config = dict(
    model='image captioner',
    dataset='photos with spoken descriptions (Open Images, Localized Narratives)',
    vocab_size=53,
    encoder_drop_path=0.05,
    decoder_norm='layernorm',
    decoder_norm_position='pre',
    residual_init='none',
    lr=0.0025,
    eps=1e-08,
    precondition_frequency=16,
    steps=8300,
    batch_size=128,
    warmup_steps=160,
    adamw_weight_decay_other_params=0,
)
Rows from block 3 of the image encoder, named by matrix and row number. Rows with one number belong to one channel. Each number is 128 + 24 x the weight over its row's rms, rounded and kept within 0 to 255. All counts start at 0. After the name is the row's rms in percent of the matrix's.
# convs0: expand pointwise conv (encoder.blocks.3.convs.0.weight, 96x24x1x1), inputs 0-23
# convs1: depthwise 5x5 conv, stride 2 (encoder.blocks.3.convs.1.weight, 96x1x5x5, trained with AdamW), a 5x5 kernel
# convs2: project pointwise conv (encoder.blocks.3.convs.2.weight, 48x96x1x1, transposed), outputs 0-47
convs0.3 070 [108 122 148 176 146 150 109 157  92 146 138 135 151 128 148 154 148 114  65 114 148 122 130 135]
convs0.4 087 [142 151 110 117 130 175 169 172 132 132 102 126 137 116 143 116 170 142 166 114 102 124 107  99]
convs0.5 100 [129  89 146 100 143 121 101 132  83 104 140 127 114 127 169 165  92 117 150 122 130 147  85 126]
convs0.6 121 [125 155 114 166 114 121 145 108 156 122  95 169 116 140 148 119 198 133 133 135 151 119 147 114]
convs0.7 084 [100 107 127 110 131 123 171 117  79 147 144 118 116 154  92 112 140 112 157 168 141 169 121 118]
convs0.8 087 [125  98 142 119 125  90 138 125  85 125 113 104 126  84 122 131 138 101  89 134 182 141 130  96]
convs0.9 119 [126 146 149 119 134 148 130 106 126 175 139 129 149 111 157 121 139 148  74 132 168 153 149  84]
convs0.10 085 [105 127 166 163 131 127 130  76 101 110  94 102 149 149 157 137 135 109  89 129 145 147 136 103]
convs0.11 090 [154 148  90 129  95 159 146 147 156 115 103 146 110 158 149 165  94 143 146 145 115 111 134 162]
convs0.12 113 [149  66 113 138 110 142 144  87 115 126 117 129  93 139 118 121 156 136 107 158 135 111 175 119]
convs0.13 082 [155 169 146 134 114 110 159 158 173 115 115 111  85 133 163 126 129 101 144 140 161 127 152 137]
convs0.14 105 [114 132 103 116 126 167 131 130 135 125 131 115 125 140 130  84 109 126 161 153 102 119 112 204]
convs0.15 187 [148 159 149  93 144 150  99 112 164 143 166  91 113 144 118 158  97 128 112 107 141 148 123 158]
convs0.16 134 [127 102 102 147 102 116 111  99 130 113 139 140 136 133 136  94 141 199 136 162  94 137 112 147]
convs0.17 103 [ 77 114 112 158 123 146 136 117 148  95 139 176 171 115  99 125 117  93 146 120 140 139 125 149]
convs0.18 095 [137 149 127 108 142 147 122  85 151 176 132  75 116 131 105 151 156 106 101 108 123 161 120 124]
convs0.19 120 [140 122 161 130 152 125 149 168 143 106 116 155  86 126 171 109 113 138 139 135 147  90 165 102]
convs0.20 092 [110 127 171  89 151 105 116 113 150 136 180 121  87 136 120 159  86 122 120 121 139 128 139 152]
convs0.21 101 [128  73 107 141 101  80 125 127 147 124 155 157 124 153 121 164 118 108  91 148 133 111 123 153]
convs0.22 096 [103 147 142 122 150 141 121 119 143 121 113 135 120  86 123  90 127 139 116 131 195 131 183 110]
convs0.23 060 [ 98 107 129  93 103 132 128 141  97  97 103 110  84 101 171 113 124 142 129 145 149 151 116 164]
convs0.24 079 [ 87 107 151 178  93 153 140 144 114 178 119 134 121 154 114 147 126 128 131 127 159 103 152 135]
convs0.25 096 [ 70 120 115 155 138 117 103 142 122 171 123 133 161  95  85 120 115 141 140 135 113 147 135  93]
convs0.26 076 [119 125 120 116 118 137 168 119 182 120 111 100 179 135 107 122 129 147 155 116  96 117 131 174]
convs0.27 117 [116  90 115 135  99 106 152 148 132 131 151  97 125 141 116 112 111 146 116  91 115 150 163 188]
convs0.28 067 [ 71 114 125 125 114 137  99 138 129  97 126 124 138  81 109 124 123  86 154 110 114 162  98 148]
convs0.29 095 [156 136 170 150 101 124 150 131 137 129 117 131 167 132 142 114  98 102 131 116  78  85 100 104]
convs0.30 068 [118 107 146 168 120 156 144 118  93 115  72 156 113 121 141 103 111 138 105 158 167 142 126 144]
convs0.31 082 [115 151 114 140 122 127  92 135 132  99 122  96  90 130 107 142 135 120 186  95 145 172 122 104]
convs0.32 099 [135 187 101 159 121 165 157 124 152 140 113 154 135 118 113 109 153 114 136 123 165 110  95 110]
convs0.33 088 [142 119 115 105 154 131 149 184 147 119 123  87 118  93 122 105 116 119 138 117 117 171 174 121]
convs0.34 081 [155 137 115 133 123 127 145 137 133 116 113 117 142 125 114 121  52 125 158  72 116 145 135  94]
convs0.35 114 [ 79 118 126 115 157 104 158 115 162 129 110 132 114  88 162 167 147 149 145  99 130 103 131 136]
convs0.36 103 [137 150 128 106 117 135  85 145 104 107 136 185 148 157 101 151  79 123 125 142 127 119 104 145]
convs0.37 065 [129 152 161 147 112 141 139 117 164 156 104 109 152 163 122 133 127 112 147 138 134 135 202 128]
convs0.38 071 [ 99 173 133 140 129 120 116  70 100 163 138 120 122 124  76 153 107 100 141 120 127 129 141 132]
convs0.39 119 [122  79 111 106 159 125 129 131 105 154 123 159 131 149 105 120 115 171 146  89 113 133 104 170]
convs0.40 078 [166  67 122 147 150  76 126 125 116 118 151  88 115 137 152 106 111 116 112 149 113 134 125 125]
convs0.41 092 [102 119 152 119 115 110  86  84 134 104  91 147 120 152 130 185 143 146 140 119 103 148 141 138]
convs0.42 102 [148  93 132 129 129 138 115 121  88  94 144 102 121 120 162 185 113 113 152 110 132 154  90 135]
convs0.43 139 [127 114  99 118 172 121 118 141 115 154 134 110 107 132 170 158 102 183 124 104  90 134 142 119]
convs0.44 082 [110 150 126 126 149 152 165 122 121 108 164 116  76 103 114 117 109 131 168 101 122 138 145  85]
convs0.45 128 [170 140 103 122 148  85 146 109 174 147 117 103 138 160 117 140 126  92 107 110 120 146  91 128]
convs0.46 075 [123 112 109 112 109 125 154 138 160 149 119 114 116 108 155 179 183 165 132  92 136 110 127 131]
convs0.47 119 [144  99  96 130 144  96 132 155 146 158 114 142 127 135  99  99  91 125 144  66 113 143 109 126]
convs0.48 154 [133 127 123 123 142  92 121 107 191 170 105 107 116 139 132  93 151 127 140 111 108 173 112 136]
convs0.49 074 [103  90 151 101 127  93 104 132 109 105 131  90  85 119 141 116 141 147 129 152 121 139 164 168]
convs0.50 106 [151 171  95 117 144 112 104 133 163 120 108 112 142 120  84 120 137 118 120 111 130 113 157 186]
convs0.51 105 [129 120 163 145 136 119  99 110 128 141 148 134  97 165 128 111  79 138 136 115 106  90 151  78]
convs0.52 105 [ 81 132 161 144 112 124 127 117 147 130 127 139 109 118 154 190 135 157  94 116 152 156 142 151]
convs0.53 114 [ 86  97 120 158 166 118  90 152 130 127 121 112 135 103 143 121 121 101  95  83 153 118 123 156]
convs0.54 111 [ 95  73 120 142 124 101 149 128 139 152 140 113 118 130 130 157 153 180 115 111 113 122 176 124]
convs0.55 088 [134 145 115 153 128 101 164 119 147 134  87 118 172 139 126 168 127 120 152 146  87 112 170 118]
convs0.56 077 [101 102 109 105  98 110 112 172 105 158 174 136 158 146 139 137 140 156 133 129 128  97 149 102]
convs0.57 107 [137 178 110 135 108 109 146 109 144 125 148 126 182 107 107 141 169 122 129 123 159 108 152  96]
convs0.58 103 [108  68 101 168 141 120 101 137 154 146 141  82 140 140 137 128 137 105 120 119 157 109 156 121]
convs0.59 096 [174 131 175 144 120 122 130 124 112  94  90 120 140 122  75 106  92 136 115 142 142 115 113 108]
convs0.60 067 [121 144  93 139 145 131 128 149 144 104 153  84 116  87 138 155 131 111 125 175 122 100 119  84]
convs0.61 143 [152 170 160 155  87 145 153 144 114 153 129  90 136 133 112 180 105 110 115 118 120 118 115 119]
convs0.62 115 [159 176 145 111 153 146 116 126 119  99 182 137 140 109 146 127 112 141 104 138 166  99 156 122]
convs0.63 075 [108 112 156 135  97 151 124 133 154 193 133 106 126 143  72 101 143 150 148 132 135 123 117 125]
convs0.64 075 [150 151 116  97 106  96 138 114 140 131 133 110 134 122  79 126 103 126 165 157 166 156 136  87]
convs0.65 088 [171  75 112 146  99 125 119 140  96 134 103 154 108  76 113 139 145 153 132 115 134 135 138 112]
convs0.66 084 [127 139 133  96 127 120 124  96 124 148 139 104 157 135  73 157 153  87 114 100 169 134 142 150]
convs1.3 115 [111 121 166 142 134 112 114 154 161 159 143 146 168 173 154 125 174 156 148 147 130 118 129 138 106]
convs1.4 080 [111 111 124 100 112 143 133 109 131 109  97  87  77 124 103 112  77 119 106 100  99 133 100 137 123]
convs1.5 129 [143 125 117 101 102 110 106  79  99 106 111 106  96  90 109 105 111  95  88 127 134 117 100 116 120]
convs1.6 073 [150  93 123 152 157 145 103 118 129 163 130 127 102 104 133 145 168 156 101 138 106  68 122 143 130]
convs1.7 146 [116 114 128 112 112 130 124 139 137 130 151 158 168 176 160 143 151 158 179 144 119 139 157 160 147]
convs1.8 075 [122 136 148 147 122 155 127 144 124 118 151 124 124 151 158  95  70 108 129 142  82 103  94  97 105]
convs1.9 094 [148 118 119 122 142 135 123 101 125 139 152 117  98 129 158 150 114  85  95 170 127  94  82 109  93]
convs1.10 118 [120 119 134 142  95 148 131 155 144 100 142 146 178 151 119 151 150 171 154 147 153 154 171 138 137]
convs1.11 064 [164 135 159 159 113 135 126 163 138 139 171 132 106 109  97 121 137 140 147  92 151 108 151 175 118]
convs1.12 098 [114 140 183 121 112 128 138 151 144  92 108 138 150 157 134 129 140 154 171 118 110 146 157 172 108]
convs1.13 062 [ 97 114 113  96 108 102 115 102 112 121 101 122  89 119 117  96 109  69 126 110 108 102 114 101 114]
convs1.14 069 [153 140 129  87  94  87 141 173  88 111 123 112 123  97 112 116 114 112  92 119 111 118 137 111 100]
convs1.15 046 [138  97 134 133 119 103 134 123 105 176 158 103 138 107 111  96 163  80 124  97 123 106 135 103 102]
convs1.16 096 [ 98  90  96 127 146 110 102 109 123 148 107 109 103 134 162 109 116 111 164 136 132  85 123 120 173]
convs1.17 133 [115 109 125 109 100 124  97 128 101 101  92  78 119  82  91 134 110 114 118 104 121 104 133 108 102]
convs1.18 054 [113 113 102 134 143 117  89 125 108 166 100 137 118  76 109 120 102 101 120 116 143 119  99  81 105]
convs1.19 075 [129 121 116 157 132 117  98 116  91  78 107  89 115 136  94 127  93 143 124  91 100 132  96 113 127]
convs1.20 078 [131 146 132 133 157 146 104 162 137 141 119 100 113  71 103  97 123 117  70 112 101 114 122 121 141]
convs1.21 137 [127 156 154 168 147 154 152 171 149 156 136 147 139 137 120 137 110  98  84 124 141 121  79 129 133]
convs1.22 080 [116 127 118 123 107 107 113 102  96 100 172 149 170 171 152 124 112  86 113 120 109 116 111 106 109]
convs1.23 070 [ 98 142 125 102 137  98 111 123 107 152 101 101 118 111  78  99 111 172 115 126  89 135 158 116 129]
convs1.24 081 [122 111 138  88 108 114 104 114  99  92 153 124 105  69 134 100  99  96 104 115 133 129 133 123 104]
convs1.25 117 [141 100  82 104 130 123 107  81 117 130 122  98  92 100 135 120  95  89 109 158 115 121 104 124 132]
convs1.26 061 [114 138 118 108 127 105  69 124 119 114 148 130 111 113 148 100 103 123  88  88  88 149  94 121 119]
convs1.27 133 [ 96  96 109 137 139  93 115 117 141 148  95  89 137 130 145 112 119 147 172 156 120 143 169 158 143]
convs1.28 108 [106 142 117 139  85 104 125 116 133  94 100 158 123 158 100 116 146 130 174 114 101 157 150 156 101]
convs1.29 066 [127 132 103 135 102 109 117 101 126 111 158 118 132 140 108 173 150 144 163 142 149 167 163 173 152]
convs1.30 055 [ 90 161  73  87 105  95 158 113 149 112 131 124 143 122 125 110 159 110 132 153 115 132 120 117 101]
convs1.31 108 [138 142 140 143 138 144 160 151 143 138 173 167 166 160 160 159 152 144 162 141 138 144 148 151 138]
convs1.32 070 [103 155 115 116 129 105 100 108  76 117  99 146  86  94 128 106  99  91 104 144 128 132 121 135 107]
convs1.33 119 [128 142 141 134 112 133 120 145 143 115 120 139 167 151 125 134 158 166 168 134 141 158 181 172 158]
convs1.34 057 [127 107 156 120 119 154 111 126 158 125 140 125 106 111 103  53 107 143 120 140  95 105 118 125  91]
convs1.35 125 [ 95 121 134 127 146  80 124 131 151 152  71 107 143 136 171 100 120 125 159 139 120 127 156 153 141]
convs1.36 107 [128 171 137 103  78 127 146 144 156 122 111 112 141 157 116  96 112 147 148 162 101 109  94 118 153]
convs1.37 057 [141 137 111  84 138 118 115 101 129 105 124 133  85 118  73 140 112  94  75 115 104 126 138 127 121]
convs1.38 063 [129 131 113 126 108 100 158 123  92 123 120 127  94  69 109  98  92 119  91 110 116 103 115 118 155]
convs1.39 088 [131  83 112 122 155 141  92 110 111 147 136  88 104 144 160 135 114 127 139 165 125  70 117 116 128]
convs1.40 111 [104 143 109 141 137 113 120 128 119 130 133 140 159 181 159 148 168 158 189 155 117 131 134 137 133]
convs1.41 118 [139 143 126 134 123 144 129 151 151 150 122 149 156 164 145 168 148 161 167 163 150 160 153 158 149]
convs1.42 152 [131 124 152 149 129 136 150 163 154 125 146 147 172 164 112 116 149 175 170 135 125 148 156 157 132]
convs1.43 072 [103  76 116 110  92 128 137 131 128 119  99 108 109 113  82 131 106 111 133 120  86 110  95 109 102]
convs1.44 111 [117 106 121 142 149 100  97 145 142 137 103  70 118 144 127 106  75 130 130 160 118 101 125 163 139]
convs1.45 071 [153 110 110 165 109 129 124 117 184 133 125 128  95 133 102 142 111  93 175 107 138 113 108 143  98]
convs1.46 111 [130 143 187 143 148 141 164 188 172 146 132 127 153 147 154 131 139 152 131 144 125 130 134 125 135]
convs1.47 072 [165 158 135 117 133 151 134 138 111 118 147 131  86  98 107 174 125 116 110 118 183 159 131 109 112]
convs1.48 092 [172 138 109  95 114 150 151 131 110  83 128 136 134 109 114 110 106 151 153 151  81 112 135 158 155]
convs1.49 073 [ 91  79 107  98 147 113 109 109  93 144 102 119 109 128 122  99 114 173  99 116 137 115 110 101 124]
convs1.50 059 [140 132 142 147 132 144 161 142 136 138 117 125 105 100  97  83  91  82  93  90 113 124 113 108 150]
convs1.51 096 [111 105 120 130 148  88 101 104 128 129 143 162 147 160 124 172 160 176 153 146 151 139 126 111 110]
convs1.52 088 [132 154 157 167 151  98 123 111 109 145 114 107 118  74 127 108  91 104 115 116 107 111 109 101  99]
convs1.53 118 [123 115 122 130  96 147 169 160 143 154 157 147 158 165 172 156 152 152 162 148 142 130 127 122 130]
convs1.54 106 [119 116 118 122 115 108 117 120 117 120 113 117  84 104 116  98  82  84 104 101  94  96 104 103 105]
convs1.55 088 [114 135  99 112 120 126 107  99  93 136 102  98  87 119 119 124 106  90 106 129  85 123  96 124  87]
convs1.56 095 [140 122 131 147 172 156 137 145 147 163 149 160 140 156 177 152 149 147 141 166 141 137 127 150 155]
convs1.57 072 [114 139 117 115 119 127 119  97 104 124  81 107  80 149 121 141 106  64 122  94 105 126 121 125 140]
convs1.58 151 [129  87  89  80 119 131 104 106 125 119 105 127 130 139 143 143 159 156 158 139 142 168 169 143 137]
convs1.59 101 [133 113  87 113 137 126  88  93 112 119 124 113  89 100  92 119 108 118 108  93 159 145 100 100 117]
convs1.60 122 [114 120 139 128 146 135 142 156 149 137 122 141 161 186 153 124 158 149 168 145 140 148 160 169 146]
convs1.61 087 [119  97 118 159 145 121 101 167 150 130  94 140 151 125 132 152 173 107  95  94 144 137  90 110 131]
convs1.62 050 [135 101 102 134 145 115 113 132 126 111  80 110  78 105 107  73 120  93 129 118 115 106 105 142 119]
convs1.63 083 [137 141 146 100 136 111  67  96 132 101 140 101 141 142  98 111 128 106  89  81 124 109 127 113 136]
convs1.64 115 [ 96 130 143 135 121 130 143 163 172 129 130 142 171 169 112 121 117 173 161 135 108 131 155 146  99]
convs1.65 131 [142 158 138 136 147 126 143 133 147 141 154 170 172 165 144 149 161 146 171 143 147 152 161 133 121]
convs1.66 097 [148 138 136 134 127 145 158 156 136 120 150 146 138 140 139 171 146 159 145 139 158 163 156 190 138]
convs2.3 082 [126 118 130 150 117 153 168 169 103 137 122 120 118 143 186 103 103 132 118 144 115  85 158  97 101  92 169  80 119 151 154 114 123 131 106  96 117 152 156 150 134 132 105 119 107  97 131 126]
convs2.4 075 [125 139 179 168 116 138  90 122 147 106 152 120 137 102 125 156 123 121 139 144  88 117 111 167 120 133 131 143 158 129 118 121 117 113 159 103  92 135  97 126 184 132 106  72 126 132 173 110]
convs2.5 164 [108 139 143  92 158 118 163 141 112 116  99 120 114 129 152 154 158  81 164 111 112 125  95 137 176 139 141 127 141 111 166 150 132 181 142 132 119 135 129 141 122 154 111  95 110 167 102 164]
convs2.6 133 [144 107 149 131  92 119 152 126  90 148 175 139 135 143 159 125 160 151 126 144 129 110 178 102 125 117 128 125 107 147  93 131 112 132 161  89 130 152 174 113  95  95 105 131 151  82 146 142]
convs2.7 085 [113 107 124 120 128 143 144 130  73 107 110 123 143 148 148 115 123 139 167  98 175 106 137 132 127 135  97 118 124 130 153 106  88  85 152 180 141  87 140 132 139 125 102 161 143 159 165 104]
convs2.8 078 [111 133 135 108 101 137 144 136 114 172 138 112 103 135 161 131  70 136 156 129 160 135 126 145 116 149  88 120 166 101 108  94 134 128 138  91 147 142 173 147  89 103  94 157 138  99 103 128]
convs2.9 107 [ 92 121  57 102 107 123 136 129  93 122 119 149 153 132 152 125 167 136 113 110 123 121 131  97  81 103 122 137 138  99 154 141 141 164 148 182  99 165 128 126 106 106 146 116 141 139 142 113]
convs2.10 091 [129 146 113  98 134 100 113 134 152 141  72 139 102 148 144 120 133 128 167 136 141 130 158 104 156 130 179  99 102 131  95 125 126 125 105 107  95  94 113 183 122 155 126 154 114 172 129 106]
convs2.11 106 [168 139 154 157 119 124  84  83 176 133 155 130 149  95 144 140  88 127 153 101 142 130 116 144 147 111 152 145 109 154 152  90  97 129 153 122 118 115 129  97  85 145 113 100 149 126 145 151]
convs2.12 111 [159 108 112 110 103 125 164 102 121 120 166 130 112 166 163 115 139 134 122 127 164 135 111 166 125 178  92 108 153 152 102 112 148 105 141 164 123 121  66 110 133 110 119 141 117 134 100 157]
convs2.13 075 [155 133 118 159 148 166  83 137 147 124 105  92 120  65 115 121 135 131 119 177 120 152  98 142 103 132 138 153 139 105 134 115 125 111 156 129 136 124 123  73 154 121 180 115 119 155 130 112]
convs2.14 109 [ 99 129 129 139 140 134  95 130 141 104 136 142  92 103 124 129 142 157  80 145  74 136 130  92 107 126 146 102 150 133 166 115 102 149 154 149 134 145 111 150 155  74 162 125 177 135 136 145]
convs2.15 101 [111 164 142 115 124 154 111 127 117 104 169 130 124 121 140  59 131 151  91 147 142 138 143 113 139 118 118 131 156 140  99 173 154 108 127 106 160 123 144  60 176 129 130 141 128 128 119 147]
convs2.16 127 [136  72 120 126 108 152 120 141 124 168 152 110 113 135 116 158 115 119 154  99 103 145  91 148  87 143 122 138 160 105 137 125 100 132 129 131 103 111 142 216  99 123 146 132 144 131 125 132]
convs2.17 186 [ 93 160 133 112 120  99 112 146 178 149 147  97 156 102 139 107  98 141 136 106 140 116  93 180 181 123 141 116 148 146 125 157 163 111 141 109  98 118 108 153 140 135  88 116 142 119 115 144]
convs2.18 108 [148 140 134 136 106  93 105 139  93 147 189 126  93 104 108  82  92 131 102 162 144 118 140 140 148 112 181 124 111  89 161 153 110 149 124 138 101 133 126 117 135 135 119 143 125 170 111 136]
convs2.19 087 [113 101 117  91 164 131 139 139 172 124 159 105 170 146  87 120 154 137 123  94 155 129 126 167 137  80 162 131 134 145 133 121 141 154  73 130 135 136  90 150 118 110 154 127 119 126 106 102]
convs2.20 097 [ 99 147 159 119 136 147 114 139 137 139 131 142 105  86  99 132 130 124  96 149 145  77 136 131 127 154 116 168 154 124 108 124 125  77 122 135 110 185 122 106 153  83 140 153 103 100 164 114]
convs2.21 112 [ 88 140 165 131 133  92 118 107 100 138 112 143 143  83 124 145  88 141 147 122 136 169 157 136 119 190 165 150 155 168 137 110 113 129 155 118 115 123  95 105 143 127 131  84 133 141 134 138]
convs2.22 100 [186  97 137 135  99 111 121 126 127  70 116 104 150 122 103  88 145 150 153 132 111  93 122 143 152  92 157 137 119 150 106 128 161 142 133 106 121 145 167 164 116 151 124 104 158 144 100 131]
convs2.23 077 [151 126 125 142 120 113 129 158  93 143 103 149 121  98 111 148 127 151 138 103 134 112 128 122 127 172 158 171 149 140 170 100 150 162 130 168  86 129 143 153  87 116  77 138 122 152 112  97]
convs2.24 073 [135 110 152 112 143 110 132 108 109  80  86 128 122 133 121 171 166 142 130 130 147 134 120 126 112 111 163 132 147 100 130 111  79 147 142 112 150 156 111 155 149  97 163 109 157 184 100 108]
convs2.25 101 [100 139  79 123 180 128 123 123 143 105 133 129 109 105 151  97 152  92 122  95 172 107 112 141 179 115 137 153 131 130 136 112 156 119 100 146  88 106 128  93  96 121 142 101 104 115 141 103]
convs2.26 083 [131 140 121 136  41 149 129 149  99 121 126 158 108 147 134 116 132 100  83 120  98 113 144 139 152 141 101 156 101 176 116 144 143 140 142 119 103 103 105 111 148 128 148 136 138 144  84 144]
convs2.27 113 [115 169 117 138 102 135 161 129 152 156 145 135 141  85 115 168 135 114 119 121  81 129 125 154 134 158 191 113 144 125 106  83  96 103 158 143 133 140 134 152 113 108  91 106 129 146 121 102]
convs2.28 081 [111 151 112 150 114 137  82 157 151 127  86 131 148 146 121 123 145 124  93 103 172 142 140 140 123  97 149 110 124 119 121 104 170 144 186 151  99 125 128 130 119 172 148 165 124 161 161 134]
convs2.29 095 [104 158 147 124 118 105 148 153  87 123 166 123 144 171 123 147  86 149 132  82 132 100 147 149 123 103 115 158 103 157 133 127 172 110 112 122 127 125 150  73 122 128 156 148 101 132 155 151]
convs2.30 060 [103 152 111 141 145 123 105 124  98  90 138 164 100  82  93 132 145 126 157 121 151 153 108  88 123 134 169 140 126 125 140 121 153 111 174 138 151 146 144 140 136 103 129 109 165 171 173 110]
convs2.31 067 [186 113 122 147 139 164 116 161 124 122 138  77 125 123 120 140 139 145 129 101 167 142 159 178 107 117 147 140 111 139 165 176 156 162 121 109 111 167 110 161 126 138 131 144 134 135 147 113]
convs2.32 098 [129 152 140  94 161  92 161 163 109 141 112  89 107 135  98 116 137 120 124  98 124 132 120 162  99 102 154  98 149 122 115 153 104 115  90 121 130 190 106 125 140 133 131 143 120 132 150 184]
convs2.33 092 [122 161 138 156 135 135 151 127 170 124 151 107 154 111 116 102 157 140 143 103 121 131 132 110 141 143 134 180 154 121 140  96 173 148 170 133 160  94 180 119  83 156 143 117 146 129 106 131]
convs2.34 082 [ 75 117 146 136 160 130 119 124  91 191 119 177 121 147 113 147 135 147  81 145 178 136 150 115 120 136 130 131 125  99 113 114 102 126 132 125 130 122 115  97 127 112 144 149 102 106  85  98]
convs2.35 107 [145 152 109 145 164 133 100 128 109 163 105 170 161 135 158  98  89  69 110 127 120 143 117 124 131 166 129 163 148 119 108 143 138 136 126 180 105 144 143 123 147 113 145 136 134 130 125 182]
convs2.36 118 [124 117 129 119 101 136 121 164 120 145 146 189 123 124 148 107 163 175 133 137 147 141 174  94 128 135 154 173 133 158 152 122  83 118 113 107 126  94 137 121 130  98 146 151 171 135 138 150]
convs2.37 070 [134 126 125  94 149 161 120 141 126 108  91  97 140  87 121 129 142 112 128 114  96 163  76 173  89 134 130 145 135 124 171 161 111 137 129 156 140 117  90 162 115 127 143  95  93 129 149 148]
convs2.38 128 [153 140 124 149 148 129 120 112 114 122 129 105  72 117 110 134 103 117 128 140 132  84 145 139 183  98 105 128 113  93  89  85 132 132 140 117 164 132 178 133 149 138 166 148 131 171 136 111]
convs2.39 101 [110 103  51 115 139 125 109 145 152 148 119  88 137 131 111 108 134  83 115 103 117 149 144 115 129 114 149 133 140  76 122 154 144 162 143 156 127 135 118 180 125 106 133 143  89 153 135 121]
convs2.40 083 [134 125 137 127 160  69 126 180 160 167 138 142 102 161  84 159 118 140 119 147 116 130 111 119  88 127 138 107 127 100 134 162  98 123 179 121 108 107 101 125 149 116 120 157 146 127 125 148]
convs2.41 100 [125 134  78  95 155 128 116 151 145 103 135 164 125 123  93 113  95  91 161 105 140 134 139 149  98 164 137 110 127  79 123 132 114 165 108 145 117 144 127 127 119  68 143 125 105 116 105 163]
convs2.42 081 [144 124 122 156 129 125  81 131 158 103 132 129 128 121  99 133  99 149  96 124  96 125 158 120  92 105  97 147  95 135  76 121 126  84 143 106 152  72 127  95 141 120 137 126 151  83 138 123]
convs2.43 110 [ 83 116 114 158 157 130 133 107  81 120  95 153 118 134  82 121 142 136 148 139 162 124  97 157 137 101 138 140  97 108 138 132  95 147 133 120 132 114 149 140 155 136 181 117 141 164 102 177]
convs2.44 100 [134 111 112 161 124 175 100 120 128 143 132 110 101 124 166 130 150 121 117 132 170 140 131 140  77 130 147 105 151 138 147 165 138 164 122 162 106 134 150 139 101 125 102 111 204 145 125 131]
convs2.45 099 [156 106 167 149  81  90  82 161 143 107 116 123 124 135 102 152 114 143 119  68 109 148 117 130 127  88  94 118 106  98 127 126 133 129 149 108 128 131 165 172 132 125 140 122 121 163 139 150]
convs2.46 083 [119 137 113 147 181 141 131 138 129 114 109 161 144 116 178 142 119 100 109 115  96 105 117 139 150 164  82 130 146 170 139 147 138  90  91 149 144 136 145 128 132 152  85 159 123  87 134 109]
convs2.47 121 [148 120 101 135  86 143 138 106 129 129 136 138 161 111 141  90 119 114  97 127 177  86 124 121 113 109 136 119 101 142  92 153 140 168 124 114 110 119 140 111  92 154 116 138 183 181 124 156]
convs2.48 130 [ 90 108 164 150 115 128 161 124  91 145 137 159  91 161 147 124 142 159 108 155 140 119 123 100 138 117 158 157 153 127 127 122 133 137  89 116 103 113 156  85 152 149 124  89 123  71 128 147]
convs2.49 063 [105 117 151 124 134 139  85 107 102 104 140 147 111 109 106 162 145 152  85 132  96 133 115 110 156 148 175 124 144 129  86 104  98 139 187 143 117 138 104 120 105 107 131 134 149 143 127 176]
convs2.50 113 [119 142 138 153 101  93  98 126 121 119  84 144  96  83 112 176 115  97 164 142 136 109 155 147 147 133 128 109  91 141  95 119 148 113 119 132 137 103 134 123  99 183 108 108 121 156 141 160]
convs2.51 104 [171 112 125 145 146 119 134 155 104 141 161 117 136 141 110 149  92 129 127 138 153 109 101 128 119 134 131  56 138 136 133  99  92 140  88 161 137 152 110 123  81 188 124 112 130 112 120 135]
convs2.52 118 [151 148 162 134 124  97 132  93 158 131 129 105 126 158  93 129 163 122 128 154 170  93 151 122 136 101 104 175 145 149 120 125 114 108 137  88 116  85  98 138 180 110 133 113  99 144 116 136]
convs2.53 124 [135 155 139 131 151 150 126 116  87 120 127 128 152 162 173 127 109 114 189 109 155 135 142 141 112  95 133 101 140 117 112 119 157 127 131 136 124 168 153 121 141 140 158 151 166 112  89  69]
convs2.54 107 [178  98 177 119 143 134 154 106 171  84 109 102 110 148 126 130 171 113 134 146 140 127  78 142 120 107 136 116  96 139 164 134 139 127 104  87 125 149 136 121 108  90 139 111 149 123 129 154]
convs2.55 084 [ 95 132 132  81 164 162 141 141 144 152  91  92 119  65 106 147 165 104 108 164 124 151 127 124 123 115 112 162 175 146 143 155 111 118 124 116 127 115 131 150 107 128 131 113 100 149 151 112]
convs2.56 087 [ 97  97 154 108 155  87 142 117 111  91 171 137 126 129 158 147 121 151  97 130  98 127 119 138 119 132 158 110  89 129 121 126  92 143  97  85 141 162 114 107 146 163 104 123  96 113  93 153]
convs2.57 057 [124 146 126 127 163 124 132 122  81 121 160 138 119 135 107 153 108 124 115  76 149 123 118 131 106 112 149 132  90 137 147 186 140 166  89 112 118 148 142 165 174 131 120 137 158  89 107 153]
convs2.58 107 [108 129 146 133 111 172 131 106  97 108 127 110 117 154 101 158  83  94 119 118 151 157 155 130 117 135 153 137 161 137 151  80  97 104 136  74 126 128 105  82 144 136 132 116 111  87 122 133]
convs2.59 135 [168 129 104 115 180 137 127 111 170 137 132 152 132 100 155 138 112  99 100 103 136 136 111 151 133 148 132 141  90 142 136 123 163 134  90 129 158  93 138 152 149 135 128  82 131  79 130  84]
convs2.60 074 [137 149 136 152 155  97 122 127 154 103  97  81 126 136  83  91 114 113 155 115  91 111 110 147 137 144  97  91 140 116 129 122 144 107 132 131 121 128  91  74 138 136  79 119 172 123 114 144]
convs2.61 123 [118 132 169 127 101 138 148  91 115 138 161 169 112 114 156 154 115 103 157 118 127 135 101 118  79 157  95 125 140 144 128 112  99 125 140  90 173 142 117 123 142 180  92 122  98 109 122 110]
convs2.62 044 [142 133 115 106 117 109 113 156 145  77 153 143 104 116 146  94 161 128  90 151 124 120  98 141 131 155 150 124 159  83 180 154  87 126 141  98 112 140  95 155 131 113 119 131 164 139 115 154]
convs2.63 096 [ 95 159  92 107 141 116 126 116 101 141 134 147 144 143 102 156 142 140 133  86 110 162 138 130  94 117 131 149 100 143 119 169 169 189  78 115 141 119 124 119 134 113 156 109 167 109 143 122]
convs2.64 095 [107 133 139 139 132 129 137 115 103 101 186  51 118 141 111 161 160 119 136 164 135 151 152 113 121 116 120 153 116 115 122 197 119 110 149 139 102 133  97 115 116 162 120 143 112 137 127 125]
convs2.65 093 [132 134 127 137 113 100  98  98 122 177 118 168 143 148 148 114 137 153 142 140 112 131 146 150 185  86 146 123 178 170 124 135 122 140 130 164 155 121 129 139 179 118 134 154 139  89 133 127]
convs2.66 088 [ 95 123 124 119 138 141 109  85 120 149 169 129  98 145 139 119 179 108  84 110 145 163 137  98 119 155 127 154 126 185 121 165 162 141 152 111 122 180 117 143 134 130 135 122 128 102 118 136]